python train.py --horizontal_flip=true --loss="l1" --expert_mlp_ratio=1
Rows from expert 3 of block 2, named by matrix and row number. Rows with one number belong to one neuron. Each number is 128 + 24 x the weight over its row's rms, rounded and kept within 0 to 255. All counts start at 0. Numbers have three digits each. After the name is the row's rms in percent of the matrix's.
# gate: expert gate (model.blocks.2.mlp.gate, 16x160x160), inputs 0-53
# up: expert up (model.blocks.2.mlp.up, 16x160x160), inputs 0-53
# down: expert down (model.blocks.2.mlp.down, 16x160x160, transposed), outputs 0-53
gate.39 104:139159091116109088142077151142157142135123122095118122112138140132145125141112138136122127130162125129112121161120135085198172139111135145082156129125095132144123
up.39 096:147161109156110116111124124125098168146116116107104123183123123150137142108081122085102126110161118125096181121145146114112184151130097150089126129141165122132122
down.39 098:094148106159103119138145091123115181138086165145118144172090137135119164100077137131134112129161087133166140149108131138160139147140092150109152091127072136108142
gate.40 112:109141138085179133139141093137112138101136162126119106177102115173148110154134141142123092122109118120159099093152137125109130120117148133111132118102187165183110
up.40 094:148090130190132143102124140130115135184127129128142108174129153118144105106109105117141123158125122107124065164112116145124117122173129090131156122126088159091117
down.40 110:141150131096167167178139104110149097099133079140107143140124173103139156156151157128159142135145130105132178130141109144115081149101116160084105075139106105192131
gate.41 090:108140153123077096141140156129127171123151130169115139133154157065105106110122131139153061105142119123136155137156137141112134138134153127093150126148120153132092
up.41 095:133174158117112104165123142117073127134111102141155134111120153135132102161140144121111101149135107101149115090120123113146098142130080106122112114125159119172139
down.41 096:159124115136094140136110139133099128161106091150151113140129148138100138102115117124112097126094076125132150116168164113127093123154123063132106124111132112151138
gate.42 104:124133132117120158123091134113132117158112175143105098134134115156141111136139103165138150139127161113145114170159103123133141129132137142128115069143113169123087
up.42 117:136134070132178109128118119101079150094158120140138169132122108185130147200150101104109108154140118130096116179180112142113119135137173099126128132157140143156114
down.42 109:138107112099121130086099114138102126098140116126128122139136168152135163164130160146100118102119126109130183137136123145155169156148166082132096109115147126101160
gate.43 096:102152129151101130133140139134080145123172119121125137144112116169169112116086131089074099160146107152126197163119121119151145143126133137162160065108136153120109
up.43 089:115120138114149096116107107103124095119131139134150142107079160160098105152181139165187097134108084124133105099117148137156145143142124115121115166132123142125120
down.43 097:117103126134140096178110146128147140158140099108128151080126131127166134141139140095121136093142141113118101132108166113135128168143168108112130126086209144143166
gate.44 096:134149127117173083135138108106161151108111100146090098140153134187128138130143156146147138128137152122110135167121132123148122138115168178090123152090118121135096
up.44 096:106122122170174158121108139145149106163123142150134149122146102147121112092086141160142094106167165132117104100112108130166116148113118123135108104140123123176117
down.44 089:163136149133124155123082159106135126111107097140111131158135138145102131099121113167118182129115174154155150131149093146121127155105156121122126145172118131118156
gate.45 087:170157131108128104113136118154084110136180135162127108065156116151121158124134137104164110114157099137169091110100132138123127176147164157145123141166124129112116
up.45 094:142123145154121114143113144197114148167137129107105124104106079115125174099161109128161152124130203149114114122141127164158130137106131180152127105158112143102089
down.45 098:131139114107172144143121090166091131164148168123115127110081103129115112117155142164089135097098140088147130142161151110130122164142132105161117139109128151143060
gate.46 112:124119143181147174120135090096114135127106088144142096160103107124127158171144112108144133106127124121115122165076136105110091146152154142082141138107150159119106
up.46 106:137139142105147116167138140141096138140153110078118119130106156154123166137111145147141150170091141136133124140182145091134115131092122166142083119145116090108095
down.46 108:117109124157150128114108087122119166107129109154179159123153119156154191150131108121088124156101162118139094131138121078185149102124114129125142139139110118106118
gate.47 084:132122147134113148114110139163135141145096133137122142089120138163147121126127162111140105073100109135154135156122109103173146098103162103120106117147136118115154
up.47 098:138166120106145137106125155167128125104130172105131072129123137144120125093134140117171125120102154122104138086109152121094135103133113161143120153147125105114142
down.47 107:121179134128122194097155127158116120117111125122154121123077162145148143091144138117156177106082060125143149126138127101160106154102102126133122134143128096086159
gate.48 103:127111140107131134158192105149170164144138079126124079118104114122098119131148154132114100120104163128133153165109117092136141179132138118125152063135136138138143
up.48 099:143088121129092125116179113089161107177101126123174155154177103091129134123133117116130110095126144129117133128121156124094159095141159141144168140119081127112132
down.48 101:030130120143115127109146120148125132133109117146172163159149074143124089143131117134137107161143078149104122189130113162113070145104116162142156116128105136142140
gate.49 108:104159125149122128165192138123150147112147103154128112127145119092123084140099116187111133133146128112173129105100129162108136184114128129150147093160134112073126
up.49 105:113078149115107145125105166146101177105109121138137139129123156126093134216105118160130120155161076105115090159086166131125108171111103152137114132138114152088111
down.49 098:123126139128141117133100099084105102123144121137132138106121176103163129146096078144139099145120146107138087129127152126155159133127152139110140156101125121135091
gate.50 108:142083122121106115141115127161125113087158099140144108107106131147132125134098123073116055124117132126135162107107139132164160099120152170104126153127119121118144
up.50 100:128099107107114141162149145182116112146125121140144102116136118166116163136112119121122141091091174148113150115137110123150161070082157153154123145122109131122135
down.50 102:128090180140146173135124125144101170148127106109127140086122097124105094094101098130140180100158134146108133110136143098148085112102132126144167114147149174123100
gate.51 100:111058191146121117123108129137173065087113118120127144075166120129121112091140111121140114131126139086119163168157114178154088153130095139143133171147083140134193
up.51 097:126097138160121141113144114135106112162131110130138125135150097118171123101118130080095106134186097126128099115139151101172150101125126108125178130106105105135167
down.51 105:162097138099162137119126132133116113114109103169129124145186147145125107157106135182140173115138099123096163137147150095093091116115103113133151120113140088130130
gate.52 098:126083122164139096111118184086133111127142156166123164107144100174125137160130124113130145122158120144136125131138109151191129152119165063151141108122131094117141
up.52 110:110089122121133127105149108159142092139118117135141097144174102127153134116138139122123148163170144106165137145160129149144084147158159134126105110164134120129103
down.52 111:101122137184126124159130110168134115156116076100129150152129136125128123072119177171157180164162185092170107134132132132121137151128122112051112134140098115129116
gate.53 103:168084112095113166106158088139128143120134154135131128105144109111160120108128152112097095147119127146169183139153116130114144120117124143099090137142113131139133
up.53 098:157192145085156105109103165163127136132158122132124106150156152126161146115143132122120097136159126121119171124138098144160141105083116143101180113163125113089152
down.53 104:149146108160163142129135173115118080122140130135120162119086122140138143135102151119129143099117091194102148133125143143158083094124112138123132073111114090111143
gate.54 086:147114148079105146145123112133153135124174122156141119120169164086121120143125164145116144115138174120154117159156109088157122120124115150082069142096186106130190
up.54 082:099131103164143126162151144140167113111110156089133099126168121085060122156105083141131110097111128124127091136157118138144130136123098098167104132160168114126120
down.54 083:097142118119146115132087093120127084111099129152122144163149103163184099142141122139144123133082129135134148101151128106150157162119088175118136112135139127097150
gate.55 094:140141130092122143134175091084130103122120148127089127131120121103122088079128165142123116096084131109188087121151150135186159083119106113139160125107136128121145
up.55 093:103118147136123155175139140091121156128150139130181120132086122161127151128152124163178136126075093167134082134116141144136154119114153117152144167104099101151122
down.55 092:133103156135133127081091161125122183075131163122138138128134123141152098148119151134117117134137139148128149142162127151118151100154094139151137115127148116135082
gate.56 102:127140135165171165093100113129150184110145163125081138128112105092157137146110120165089107122100107088100105099100113102112102144112159148133132112137146101143171
up.56 094:112118137113092162148134143090079113177104116134097110121121102118125170135129142133108103127163127124125110094137157126154147120140146087097130106131135101124118
down.56 094:098132127161132162162102140118128130117114117113123161083117134137152155133119144117123124068163127148090149150111158157164138109144122132157127105101086106136153
gate.57 089:135149146125101167148109110112111095135143141089145140123103143106179066117139135089109097141176132120155122135126124165137118101103149145133099132162146095094142
up.57 099:107116152100068162153140116104111106165148102134112105119114114139143105137143094113128124170146109113151133125143141146140119150146124101162134165137074101138125
down.57 100:099106126169092142183143129114095134116142154126144146132170093118121072125105100090147131167137121160155137103115142128148102125119127151122123126160138097160107
gate.58 101:114124130117121109150164115122171124112124133154114105113147123104126112153141137106099094134086110131158112106157115118189139173142148090143136164157057111102138
up.58 093:087099099143141099145138126125096164113126133115140104113151107131130140124085144116166110142135169157140119125161136134135189140124156062118156129119069138101133
down.58 099:129132089150190133138121142133111095134136167119129135115181096170105145108113117129110136114112075144115156123109112115132100105160093129122110136146165141075065
gate.59 095:159123102118165095162123110107135138158108137146098124101133124111135115098116158071124125138144124107136102120148146140153149130136131121088132120156142101136127
up.59 097:130128156096132114119188147124138101127119164122150107152149103132141097118116142129144129142133151133116137124120144167153149113106130104085127127116125139199152
down.59 103:130132088145117135168157137148129080102075112124138176126097120107167147107146170123119145100135142134088165118073098111068133135106095182137113093133140152100171
gate.60 115:151125102100152098135153115170104073124127103139114150141193101129131143142137138111130062150104135124109145143139133115136142135080128097133134126157173153137125
up.60 117:120155199093108117099113158145109138152132121088126139091164105142099143116105163096183113112147104130100130140126120110119107095141110117144097135146097138154138
down.60 108:123119083110144135114148163104129119125127137144115122050134139130087156120171131117138119104104113138117119073089092140145126100119138111111099141125213164114090
gate.61 103:147134093120144127132140093102129104149139146165120145127103099116151119089102128091127127157115136135123145132161160146177181117113124149131167145093131153150108
up.61 093:098119164098172121080073193174132156145093120093154112189118128159144146146123124145094153126158132130132148101132122108154137079107134152143096122141128104147116
down.61 093:168165134139098171123138192138107124117107084137167144100143109134145155086157099148130128129108130166124114172165074156121115115166120113162170107105124126095122
gate.62 097:101132118137075099083062126114130146136122148126126150113074126101106123118117152156146156122115136154180163120079103155107149170128162125154146091120149122114126
up.62 096:130120124101104171100109126083118136094144117115120094099094117127142122174068119138172116129160139114142123124104122136105125122155158161141131154113161123134136
down.62 095:132104128147125091109134164123095100159121125170113123088101101124122123171082116128143169158093122124142096121108137141168167121084155123125076103116132128166169
gate.63 099:131112149141137122103161137132163132121129103134096097146155162128161116170096156186161158121120136100118133197133118086146151147170115110098098147126092123091176
up.63 108:125143125159111154103116106091154120133108142102103109156147169134140111090107101120179122111117151140107121092107148112136104114134088163157164140129154132113114
down.63 112:127139150123143079173137103128155148137128125148146121096104093097115100116105126130135087091160094131135136115126126145137101099088133112162109106160149119141154
gate.64 105:125165087133149143145158122132197157129146111147128108135131145127158119109185116150152080157130116169137150112157114098147142101138134067132116137167158135146130
up.64 082:155130131165083117103152117132105141163093139131133120142107113156139144103144155114124093122128134119148140087133156141158149125143091124096132074115146095143103
down.64 092:166080103166085159120109133104133103161110132111096186170135123143115110132136156121136130117163103142126138103095152172119116142136117152070150142108124092162142
gate.65 109:104080095112143114164114145134118145165150147141162162142098117140114100118123135087167162132143148155149117148132128119149140125174151146141163129188194127138112
up.65 102:094118121078142129143110140146111168143151151146142151144076149120112112130150118108168145148131161152115166095120147125108154150152096153165125117149154136122131
down.65 108:093108111180125098146111143140106163114093181124091138125141126132133153111152145116170130143104114139133164159120129124110107143122106153181129118175155151103133
gate.66 104:121127098164103122141101077129147168142125130132128150095145113184143155092138118123130110133090106078156168083144156182116128157186134166122080121095118185146125
up.66 094:164151125116103123155135160125158144141123136124118122135127165103123134108149108139111083151179139111152134149118108143066118138140150119120136120119072075097158
down.66 096:098096092140107137127152153150126161141146134143108127168125134096111099057134124129147110125087126121137131099125100125150126101137131150106123114123112124123126
gate.67 101:150149095184121152138146111122149079178128124143104084159117097114170149137093127098100105114077118135139106133116124140127102126141105127129103102177156109076117
up.67 092:124158138136121128121144098173148108149167101184122144134145119097150127110106111130134071128097128163096129103146143061165112099068093101111150088107097123109140
down.67 097:126148143068101124112124110143135166113124148157158118143162167176108180091107108146123109142180090140126175153157144103117106127112104108092145084131140138133104
gate.68 108:089150153161144108116135125120141113126102104109113052161100151142133134146092159109095137117098161094134133128127103125114145140093130099152139095121078107087135
up.68 100:121111118090147142110130134128118138117174148119164180089125123117085148099140140142190123101163120135135121077129122135139138141169100137109102109143177134165118
down.68 097:149139112149147166129127109088092155105112142134106148154146087107132145139116160142099121151111142138138184132120148155077145125145109164109166125167114138093090
gate.69 103:145125129116117127127128105121127067134157119133099122135153134103118194119116130155132163159105095151160136125177119151092132187154151124136178179146161076148112
up.69 114:069105130172168096178131139146161128115119133156166132104124144118165132143114105124133112142147054131149120162155138117121136132112156138176074117119108082114082
down.69 107:138103097141127090144117134147092112147161111172097095127145167143193086108140124138191101141164121111136151133134143073097115164146067119126117125131151107145108
gate.70 090:170156159127152143125116143134106092130139099158134138079104099130124130104166183143154110104091116127167105137156077137144162162156161147118097138152115079130121
up.70 096:135130104147109079099127099143110137141108132166072163115143112116129123128118133216105101146131140130116118108126091129152136136093135125147150130132114170164100
down.70 099:037115128133135107172142152100098109178112134132117126123110100119142131117131128155119103173155141131139175132135108135100099117103140138165131138146107110138129
gate.71 090:139108111086144122139094125151143125125131142129103117132142137111102119126132123145115119100150090128132111090125148128121109090156175137141098068102145148114191
up.71 091:158139139141102089145140089124118124108114138122162154115130151172138108132122139107146155134159124107133127110119164088131100130096104088098098153133153105133122
down.71 095:128151157170129137141149141075132108156131071123122098126167140142149142116090139129142130115139162137154164112128128164136107079109083103158119143157111069147123
gate.72 108:156177145089127153127157095106140114162085091149157158185126083104124137149078134120116128139106076132161129108100109145131109070152113116119166106132122137142098
up.72 111:156140156125112136075166119154115152156111137157118131129093151112149162131103130158120156135111132112123142121139137164095118133129090142116123131082132100125089
down.72 102:078087132136169145086100078143195165169140159102143113144156114101126140098123134133114133118143108159110087092131121104157136155151147154154127119173142137105122
gate.73 093:142118118092153142126151161091117102119163144124166117145177128130116106141129119109096114150108121166086152114181119168155114127129131120076144115102086147161117
up.73 102:121142116137123133114085141089102080148168107111100136127129106149113145108141134094154157154158134166089175118167136153158131122103095151121148108155125143152183
down.73 103:140132125125109175143125143161082107127158134100134164126124110084093141149109153113120085120187102118126150121134100120168140153106092094146105170087100167118175
gate.74 097:124091101108114121156141101157182112078144121144110127134114120155141058141104168114170137118172120127131128126125150158140116139133131189134136120123100158127112
up.74 104:107139116095147082138103129120120147155136137143139148133117136168115137140134057154104098117160086108131097132130140066100126118140127125146124143109078124122165
down.74 092:080130145100126114141134099099104136112124110176097099098130106140113102157149079109154095097108151121159131134166116158166136117152149143123129117099163071158125
gate.75 109:144163125142144114103116116110114109124144103124095131171150144131126157098120132120146098063122123094118103134165122090162164147087144073162094161132056132124140
up.75 095:133163138129120157162154108148152143175133119109124152136116137093130082098127141110180149137102121098141136122114139101055118127117092143127191120148148113157127
down.75 092:105147148136101134126136113153124154158087146107142132135080112124119118162122141147158108103147120103135179122127134112122095122111125129099124108158106176104115
gate.76 090:115112164128137094123154121150161107131084110135136106157121143119145121122159170111100092137169138135167131140120146106131122194114146076152111128097107154141130
up.76 091:073144100146145137152188133096107103134174135136147112141143092125147111164175164128116153090130137163136125136137103137128155110142152132175108130131141119141157
down.76 096:125127106141152152147100168154077076147131111150161135129186115105083130116144111142139148101090127124124123137116165120118130115172137130091118086170117129130122
gate.77 085:134153153110094168163110083130172111121109083161121154138132156116154110121149136091135141149072161102125130127098089101093177104165126130143150136114137120125145
up.77 103:142137122146148119101134148125120187092157148136106156140166123157129159128130148073137118149151138115160089167114157127093127080165120125093124140096109111086157
down.77 102:130102174124127082126163101071138137095129166110159117108120133115135111112164122132108111107103109142136128148121154077172147166126154147145144121114106106133114
gate.78 106:121121170108100095126091114134129068093100125114113113124150136114133146143156135138127108102144104139169134086168104108145109132114105116167164106160123144124132
up.78 105:105149121133091117180116154127115130130086115105182194114148115129093111143140148133141164092133126144123122081107139092138159131133136097110145104117118121118171
down.78 107:104168150094124103170104150086122155146090093138144119103146117092133133130174081136152151126106126146144137103155119114109134129118125121148079117070150091143129
gate.79 094:135150162097085167125132089111192125141154140148160157140100190133136117100144169139152107109107095112156130130110118156125118090156112142174126158116128130118158
up.79 098:096118116109102111104128162123086158133088107155109134190122108048123144164125141104118158139155135103136104097162126144111118147152103105140081149142137123117125
down.79 095:119124154110142115179146141104137157182146115104146128117132082121135147119149099086156163120062134157110084101121124140147139100132156109133109126150113138115118
gate.80 113:059123132154137138137108106092154095158131116131147120147108156138085133164136156128132127118146119118121102144130118142099150129097174143145139130144171115093157
up.80 105:148141135121135113151143122117099094144125089180126169133117129133149116103106135080077081124141107111114072146136118116073121130147118120111144122161111138093105
down.80 102:145112130170165135156121138117133098134105118116149119113160107155135135138087131116111154129142105143129056094113150141125125083148135137140089158106160118111093
gate.81 085:082103125149091073082123149099142132137116136120096144129164138100141123103142108151148129113100099083145159137121115142129166162097116120121147159128128173122156
up.81 089:120148172165131181059130138116110111108144140105094159152142159099123070123177113139084126168118123141142154134127145130122125136135101101109136163111113123128139
down.81 091:098111123135074125123126093138145147133129127094097174143160134171133128181111162115169118105146159128123144122143110103140134147121116131116115141106119075146138
gate.82 112:139156126112119110130183129134087124111086149106138166128115118161059114055117100137122174091123133110140116176132142109150109128141089117117167118108100126159137
up.82 109:148111128128140101112083089131091163128135106120177189137137099140118111114109122149111143123102130116167157158136143121132139138059127111133147092148131100149120
down.82 113:108094130123150136160097154121115132167131098130120143133102108123103124063102100136090157118048080128137121111117152137146153171165163109135135114130138129124123
gate.83 115:140109150131153137085144077153124083138142140161172138189142163112123132112103135128094129155098148149123112113138117135166122109122096152152109131164139113110079
up.83 116:125155120134107123131113101098153139104113090122089106139154130088136136139124146118137123105123173138108188114160113120096143129100114123108160103119119134142117
down.83 104:129171167102136099097107116150172164167145130130130177126122123104112099151131100073124131138153126100110139121130114150187140107087157122110120088154114122151161
gate.84 074:092104135126167129164105133192141090137139117104144161141099148168134120087156054146106141113074075131190122099136117094167149143120131116153114102163119158123113
up.84 089:144132111122142120108109108151144111173096134168073136117176146130109141134148123159088185125131081130084133099135130094101101144133099127153160120152131131150109
down.84 088:121118118118131106136119089159115142162129148137121125115133123167136155124119115106129139100135142143101115120127125137106129105122110168150134142080113143126142
gate.85 095:155117157133110116135150161122109165130110096137114172119145156122140125145120151143124121135130037120159171143152129120114158095149131125179118152110134122112103
up.85 099:114076094105149096134111132129110129119147142109105128145146108180144121126124120181103170139129132126149132129150129129157103111162096207106138155091166169149119
down.85 099:138128178086151095113120141152166145161117100111173098130161135164144127144149149111127162137135139108109113120121116074096107117104150108099122087107135129077141
gate.86 118:147157116136097118056160107111076113090115129147112115131161135126180087123137125163094104121151124105087132110118113130156123119086168135153130115122197087114111
up.86 103:109151137134157149116167100124134111096101120113134089145151125124129148160140115150075163174142119105142105139134158132158148095099091081138166123130093106130145
down.86 102:187148176180142105124155145133113113125119159141109150132156110119142107106189120112134111155107123086123108152121127145109142113109118145097131162117142153106147
gate.87 073:122136127150110125166126108117121135151117125146123147128121124171091134109108175109146141143122121148154152125119135115137123168134169109135127135147110114101100
up.87 090:142167132134104159144123092141140170113119107130092088140102154124154165159105133174143111133133150130158158141153119102093099186141167118127115125137092150136170
down.87 090:173136106165116109159105136101169147100127145165103157147114157117100140132102121159106141107128148127132125109107090132130115147110185147134096153137107167138121
gate.88 077:129160167055148155112175152142182127144122129127122131130125108122162137150129122128170132102136114111125133092118109128143133125152153123108130129133106135124174
up.88 101:135160112142155151115123143143152101181107115110131122103139123101102160139147121155087132138112099121127152112124126133112091149164094159124148088151143104106116
down.88 095:155137116112121120101126089152134141105089128120130138161107140108109113136086165156112153140161119126098114102113095130156136128135144131134140130098128124124172
gate.89 106:149139144138140111092104121139148128121172126140099129129199148144117130075095146121163167138188135110105158121129102136114161139180133145150094090123132149121133
up.89 105:115140128119101122166138134125141131149123099113096154163056120082168159145151084130146067154102109132114128112144121104122151136096134102157128132141140117151152
down.89 103:110108087109139160119160172145114131111083126162109146174099148150125109100158107155081116128116068129099078101112146173095146149154139104148162104114171117120126
gate.90 093:159138130104155103102163145109140134069110141103120093110115125123132147118109161145158128115150144133143149111148156071134144097134159122091093165157116136102165
up.90 095:160100152103115113134128124127125130156129102175140170131163100113128133142164119106121113163132127130197133147099115101134102125102116155133148146129150082130097
down.90 100:134131120115089138141140144114119139133092156163133103131141102143146141109131178120093146155106096133141102073097123113148130124112116122140098122043158132111091
gate.91 101:132134154118088133131137123132160110102133085108088151122125101145109114140099096122113136088142116116138148141156093109178156173137121109182146124183129104093160
up.91 097:121163161149138102131144094140111117165163143142199174117109115154149125140138157128125104135132169110160135161158104092145134094152179097164138099120105138160094
down.91 101:136116140112154071114126117144081090101106116149151151143124131155144078155107173131109120143149115128112140140113123143159162113116097147150136108121185120127112
gate.92 100:131190107164145138134140097138130130117102125111128072118149101120073126088097059109135129109136132121168067160108120164107134148108125167108131119132102141125097
up.92 098:112155107103110121099122082148127114112120139082143110131159092126139133116109072116089144111121082151132127183130144172122151154089130144119112127129101090148115
down.92 097:123121109102136123109115142147126116122091128138136138114162078132099144132119133143132147128145147177133077113126118127112116139124138113144115123142152105128120
gate.93 098:121164168119203114152131106131134093113119162138143173129126134136101105113116148142130117131099111120179092137132140099119136129156154142092123119122120123134145
up.93 104:117138147139181096162147077144136104099095157113133170127110178151091100110114101119095131125097095105152077148137099119125137154120178133099121125130125080137140
down.93 092:145106116108113095153144086132095129128126147144153114139130155125111099131114098127126117157114115112159094145156181136082183152122126167118122126157132125104143
gate.94 110:098078112086125111152123106159185177148119159148112106141122123129156159142115143141111087161122124117151113124111149093099099137120132175117104120142119109142154
up.94 100:117097095114127085136118142117172127138140152131163108131184098120135151112122089132070091131114157174135104075169141136136104119106122131146117145133098141123137
down.94 099:114149145126095123142156107167118146090146121151156144125129099152146131131113147159162116135142155131140112113134123099120119084098103134124116106103108072131125
gate.95 109:121138121127139095125132096135124154135111092111137107111132091132081095114140153138169086088100113163172129078130152155123133102126152098121143170142122100113119
up.95 104:150084139131125125147145170160129121189169157169113165102153093158149137101128107177123186116178121114095114137130136129155129121110116149126144128109077154141131
down.95 106:115083110142100100140121136161138085110162129128169118123171124123131119145121174133112116124128131117105148099100149119137139146165105136135139099099147135126134
gate.96 104:142141150134104112082072098096139133169120131134116106122092114106131103102154110088129137129157085159155160116125142162159157127123116132116128165115121118121147
up.96 102:113117132131160119161160161084107160112161086155089092118118138097081127171140129117110144147131116099155088122152132151136148121129118160131130145122141126146145
down.96 102:123095134174125109127135091160106155114149116143152132110096155133120143144128104106119113136102110155135168137142132099159092131132169153130116136098123068099144
gate.97 093:111150172133105135126090162101110098120147112129119138128139144097125118174080097078182104120128185119166093123137122130131115153175116121175134138125122089131078
up.97 094:113086106108139077160128139110122123169117109114139188126131090067126127181132138127105141145172127129149157134081130124132187104105157094119155135149139153112155
down.97 092:171134130117147156163127130128092090091121152128115135161117102110137123120107085148172087129129129173110100134147133131139106141154123163079097104063114136154153
gate.98 099:133168082134137135112134113137126107130121114136170180142169108148114131185151120091142162135149099101141133117134103128129120157142108105112098150134151166109144
up.98 100:136103153142124123159060098188183162124161118178115153137126155152096149152143076139085113119152110144096105145142120147142173087107106109140174122076148158097099
down.98 092:116111105133126096148110102128105137166119098110115117107100101125132114118150110111126109104086110187128161159173108120118104123136165151132180107071147129136129
gate.99 090:161140141094168152103117122090159146174134126175144140112145140118131133122132189131125090089138145154126126153163129100138135100180116153108076070135135091097149
up.99 093:160166145144113122094125116142156121108121118139122134147145148153125116154145125099148090143152124056132083163137093157077127148138128127099086138118142136119131
down.99 092:141086136132134135098161149121165096133127118113169131120112100162155168113117118101130110113138126140172059140128106126126154156063143115110104124126128127113122
gate.100 102:100111144135140128144128133147139111123077104085149109169108111150093128120143180138135135141152127143167139131161111119109131112150127148138129107133135145111189
up.100 111:120120129140155138109115119099105142132141153178173136127123141154144088143149096120120139166105131157152087149110132127116164132164161116074119124083180130111090
down.100 110:137134144145081107142085110139148111130127110164139126131090143130120129123109129115116113144124152109138121114102148160118107134118135141156113140166153148143123
gate.101 115:113144125098121120099103126115141115106134172144097128124150105082134155121124118122154092157060165103162133144119124171114124103120128100160148108082130169139118
up.101 105:159086113137130109130152130121127139110127151106112118163176149090108157141097118174099176101124112090158126164147158093095177105163126088157085091080162155108127
down.101 105:146100153089116192148125117145124152131141108109135144146144153130103125113074113129104138126106140088129134117120154152175169145142156107160113114143094164117158
gate.102 089:174105113145132165087121122092135112163139115149153071098096123140154101154121148130133171106118138127172134143137143152106139085165083131100103103102103134123119
up.102 105:128117133140120130094108104129087149143139149118148132095173150117192077136116129152090122129106140080127179122084169139134145099126132141165115152142098148125147
down.102 105:147140116131160138125132181097132136129086139106134116105162125135133092102114148134154127135133169100124109178123164106134079116089139159133132117176112111142131
gate.103 098:098146139169129128134133089118148132110119120182108137129138137115142144110095133157173138116105135181160128118132137114174155193123133138138114106157162149108086
up.103 092:136119135124129119121203131109131132177133123114129161168140122119135090166158147106129117139145126159108127123135142144070134127076127128123142098090118077131166
down.103 095:121112139111138121150148139163112133102106133108162106127100127121155100147136107132143157129161123141132144100143090128069133118080112140128074133142150121098131
gate.104 096:149114111131107150077118135098160151169116094134135144134127105130093120136118118118134107099125108161145102105149098135128120159155154146174122084175110089086139
up.104 093:097102178123119124110161110166150128138110096123142101122120113117147116134154115084122106088166188099110120109144144126110144101117077149146148109204083119135172
down.104 095:173103101050161152125152142134118120077113120117165150101152117148091159132159142087133181095114117129120123124149137112189089124110139162142141108116104108100142
gate.105 093:117179156117129083138187089200145127119155151154116119103148127146097147118166167172127083089146124141145114062123148132097163112131115125102108128093089143123093
up.105 093:121113138126116124128131114118121130110136115100134119084094124104119157118135097131138111109144120108096132092122123196105108207142135137112113128129178128149168
down.105 098:175130138151163131148137106114150133110116152101145102102108123144081141152124154125101109110149135140143131126138109169109154122174092107116138123126155148158146
gate.106 106:114110120166134129122101171157144147098111146156176106100083132112169106139148147140181120109133143104120181111126106132125127139111122180127130115112092139146106
up.106 101:152172155121130130111103138130162151123132148112110135135123156126146110164154170117130087133135107109094154168093114156084126122142149099070078136143116103137142
down.106 107:116120108106148127100173154123142183087145137099124158117113147133135172079125155127165086140104123157085113099097142159129151116147137151063140166093142126117133
gate.107 095:134103128109137151124127190135135119162143107119132105143138140082108107145142131090136090118110104121100108106125135128134111136163105102162098127159128152126140
up.107 092:085085153098127069117120130108109182127100134123144125105125077063133106152128124140063108121123154127112154132104145143118133129086167152141097127160135154102144
down.107 100:100141131124109151138152127148088102167165146148174085143098120116136125110142127117114123175082194143167125137161097164098102125144118175159127095125104162153147
gate.108 098:135098111111077111130099106122138134172135158148103088158130111085129095136161185091087106106076132156160089141115145142142172098119074167083131151129165104124144
up.108 096:070123167141070160099146138152127151078144114168135131095123143137103141110120084130108157120074128070149116099108124165117094107123132110171092121130106122120147
down.108 101:154083105114110150106178204077134115097117146124159154111158144130139168085119081125189160150087129183106087115110117120118149124168130128142121120173138116118107
gate.109 111:151117109143136099129121151174104144144105140150107116111095147116133123061102132133132149118103162144183099143110136137144150163127141092194129075126139119121156
up.109 095:107123181154122141095166091099097095128105167129100070070119134146142130132143112094144103104128195133104184108125127104107091110096148115149138140131150098149116
down.109 096:124086143153132140141131125111094145124135118133094067124175145153115152149106110134121140108145104152144152129123109114130146185166156164124135105076127109115144
gate.110 109:081088133124084138173116119131109135111133120186127120131127125112126118108135113143177129103085123189154117123115152143154115117104128107167120112147122135135110
up.110 096:110099131125155100095124122172134091163132148118130137140086181118108137123110143100092161149120137108109093126139104126122157127146086111122119146145120171117093
down.110 107:115166126119122158129132089157115114122092126081099143146096165162122179121156088119117094162134153108120099100126137136128108127127117147140140097133124152124130
gate.111 099:183102163145095123108116143098103085123192110137115110114178126121141170143138095106084143133138093095142167095125107188109117124162129117147096115132144127111083
up.111 104:149124166117144203114164096150125134113132131156132130167168126170108122126092131103154168150104153118145132152132148144147136102088095118104110086113084117163124
down.111 096:156110114128109120166134124121098161094131139092132127149091120145131143078127148078105156130104104121099144108107151117126157127095119141126128131127109149130165
gate.112 095:158152149175135152160126111119116082098108120107111178168107149155127105173133127103109141124173106140125129123123115119119107118140087076134124140184145158151083
up.112 092:115114097111102167109144119152134101134155108104159144112117109110080123142134112115110135137129117176135115132141113116107122144134108152152107146115143106133163
down.112 100:129124129148146115103124125119104127142161128085112122166157150163126087151109111109096137122122166129145116100097093135112159092130133122111120128113177122168124
gate.113 107:126150138143142094101075104114117124173139115133109148125091124180153118113130160139146103133131138122117127166126136127134156118131090101136141164160103134122114
up.113 100:106078169110123193097121141116134148109173138120139115151100131077116115117106120125136182103137109123100123159120121097096156182091101131123108119169124138121120
down.113 104:108115118149093153150142108106140124134096126132122146132111141190198161069162123097127143130122103144142146128151129152087105085126132120082115127128127172156106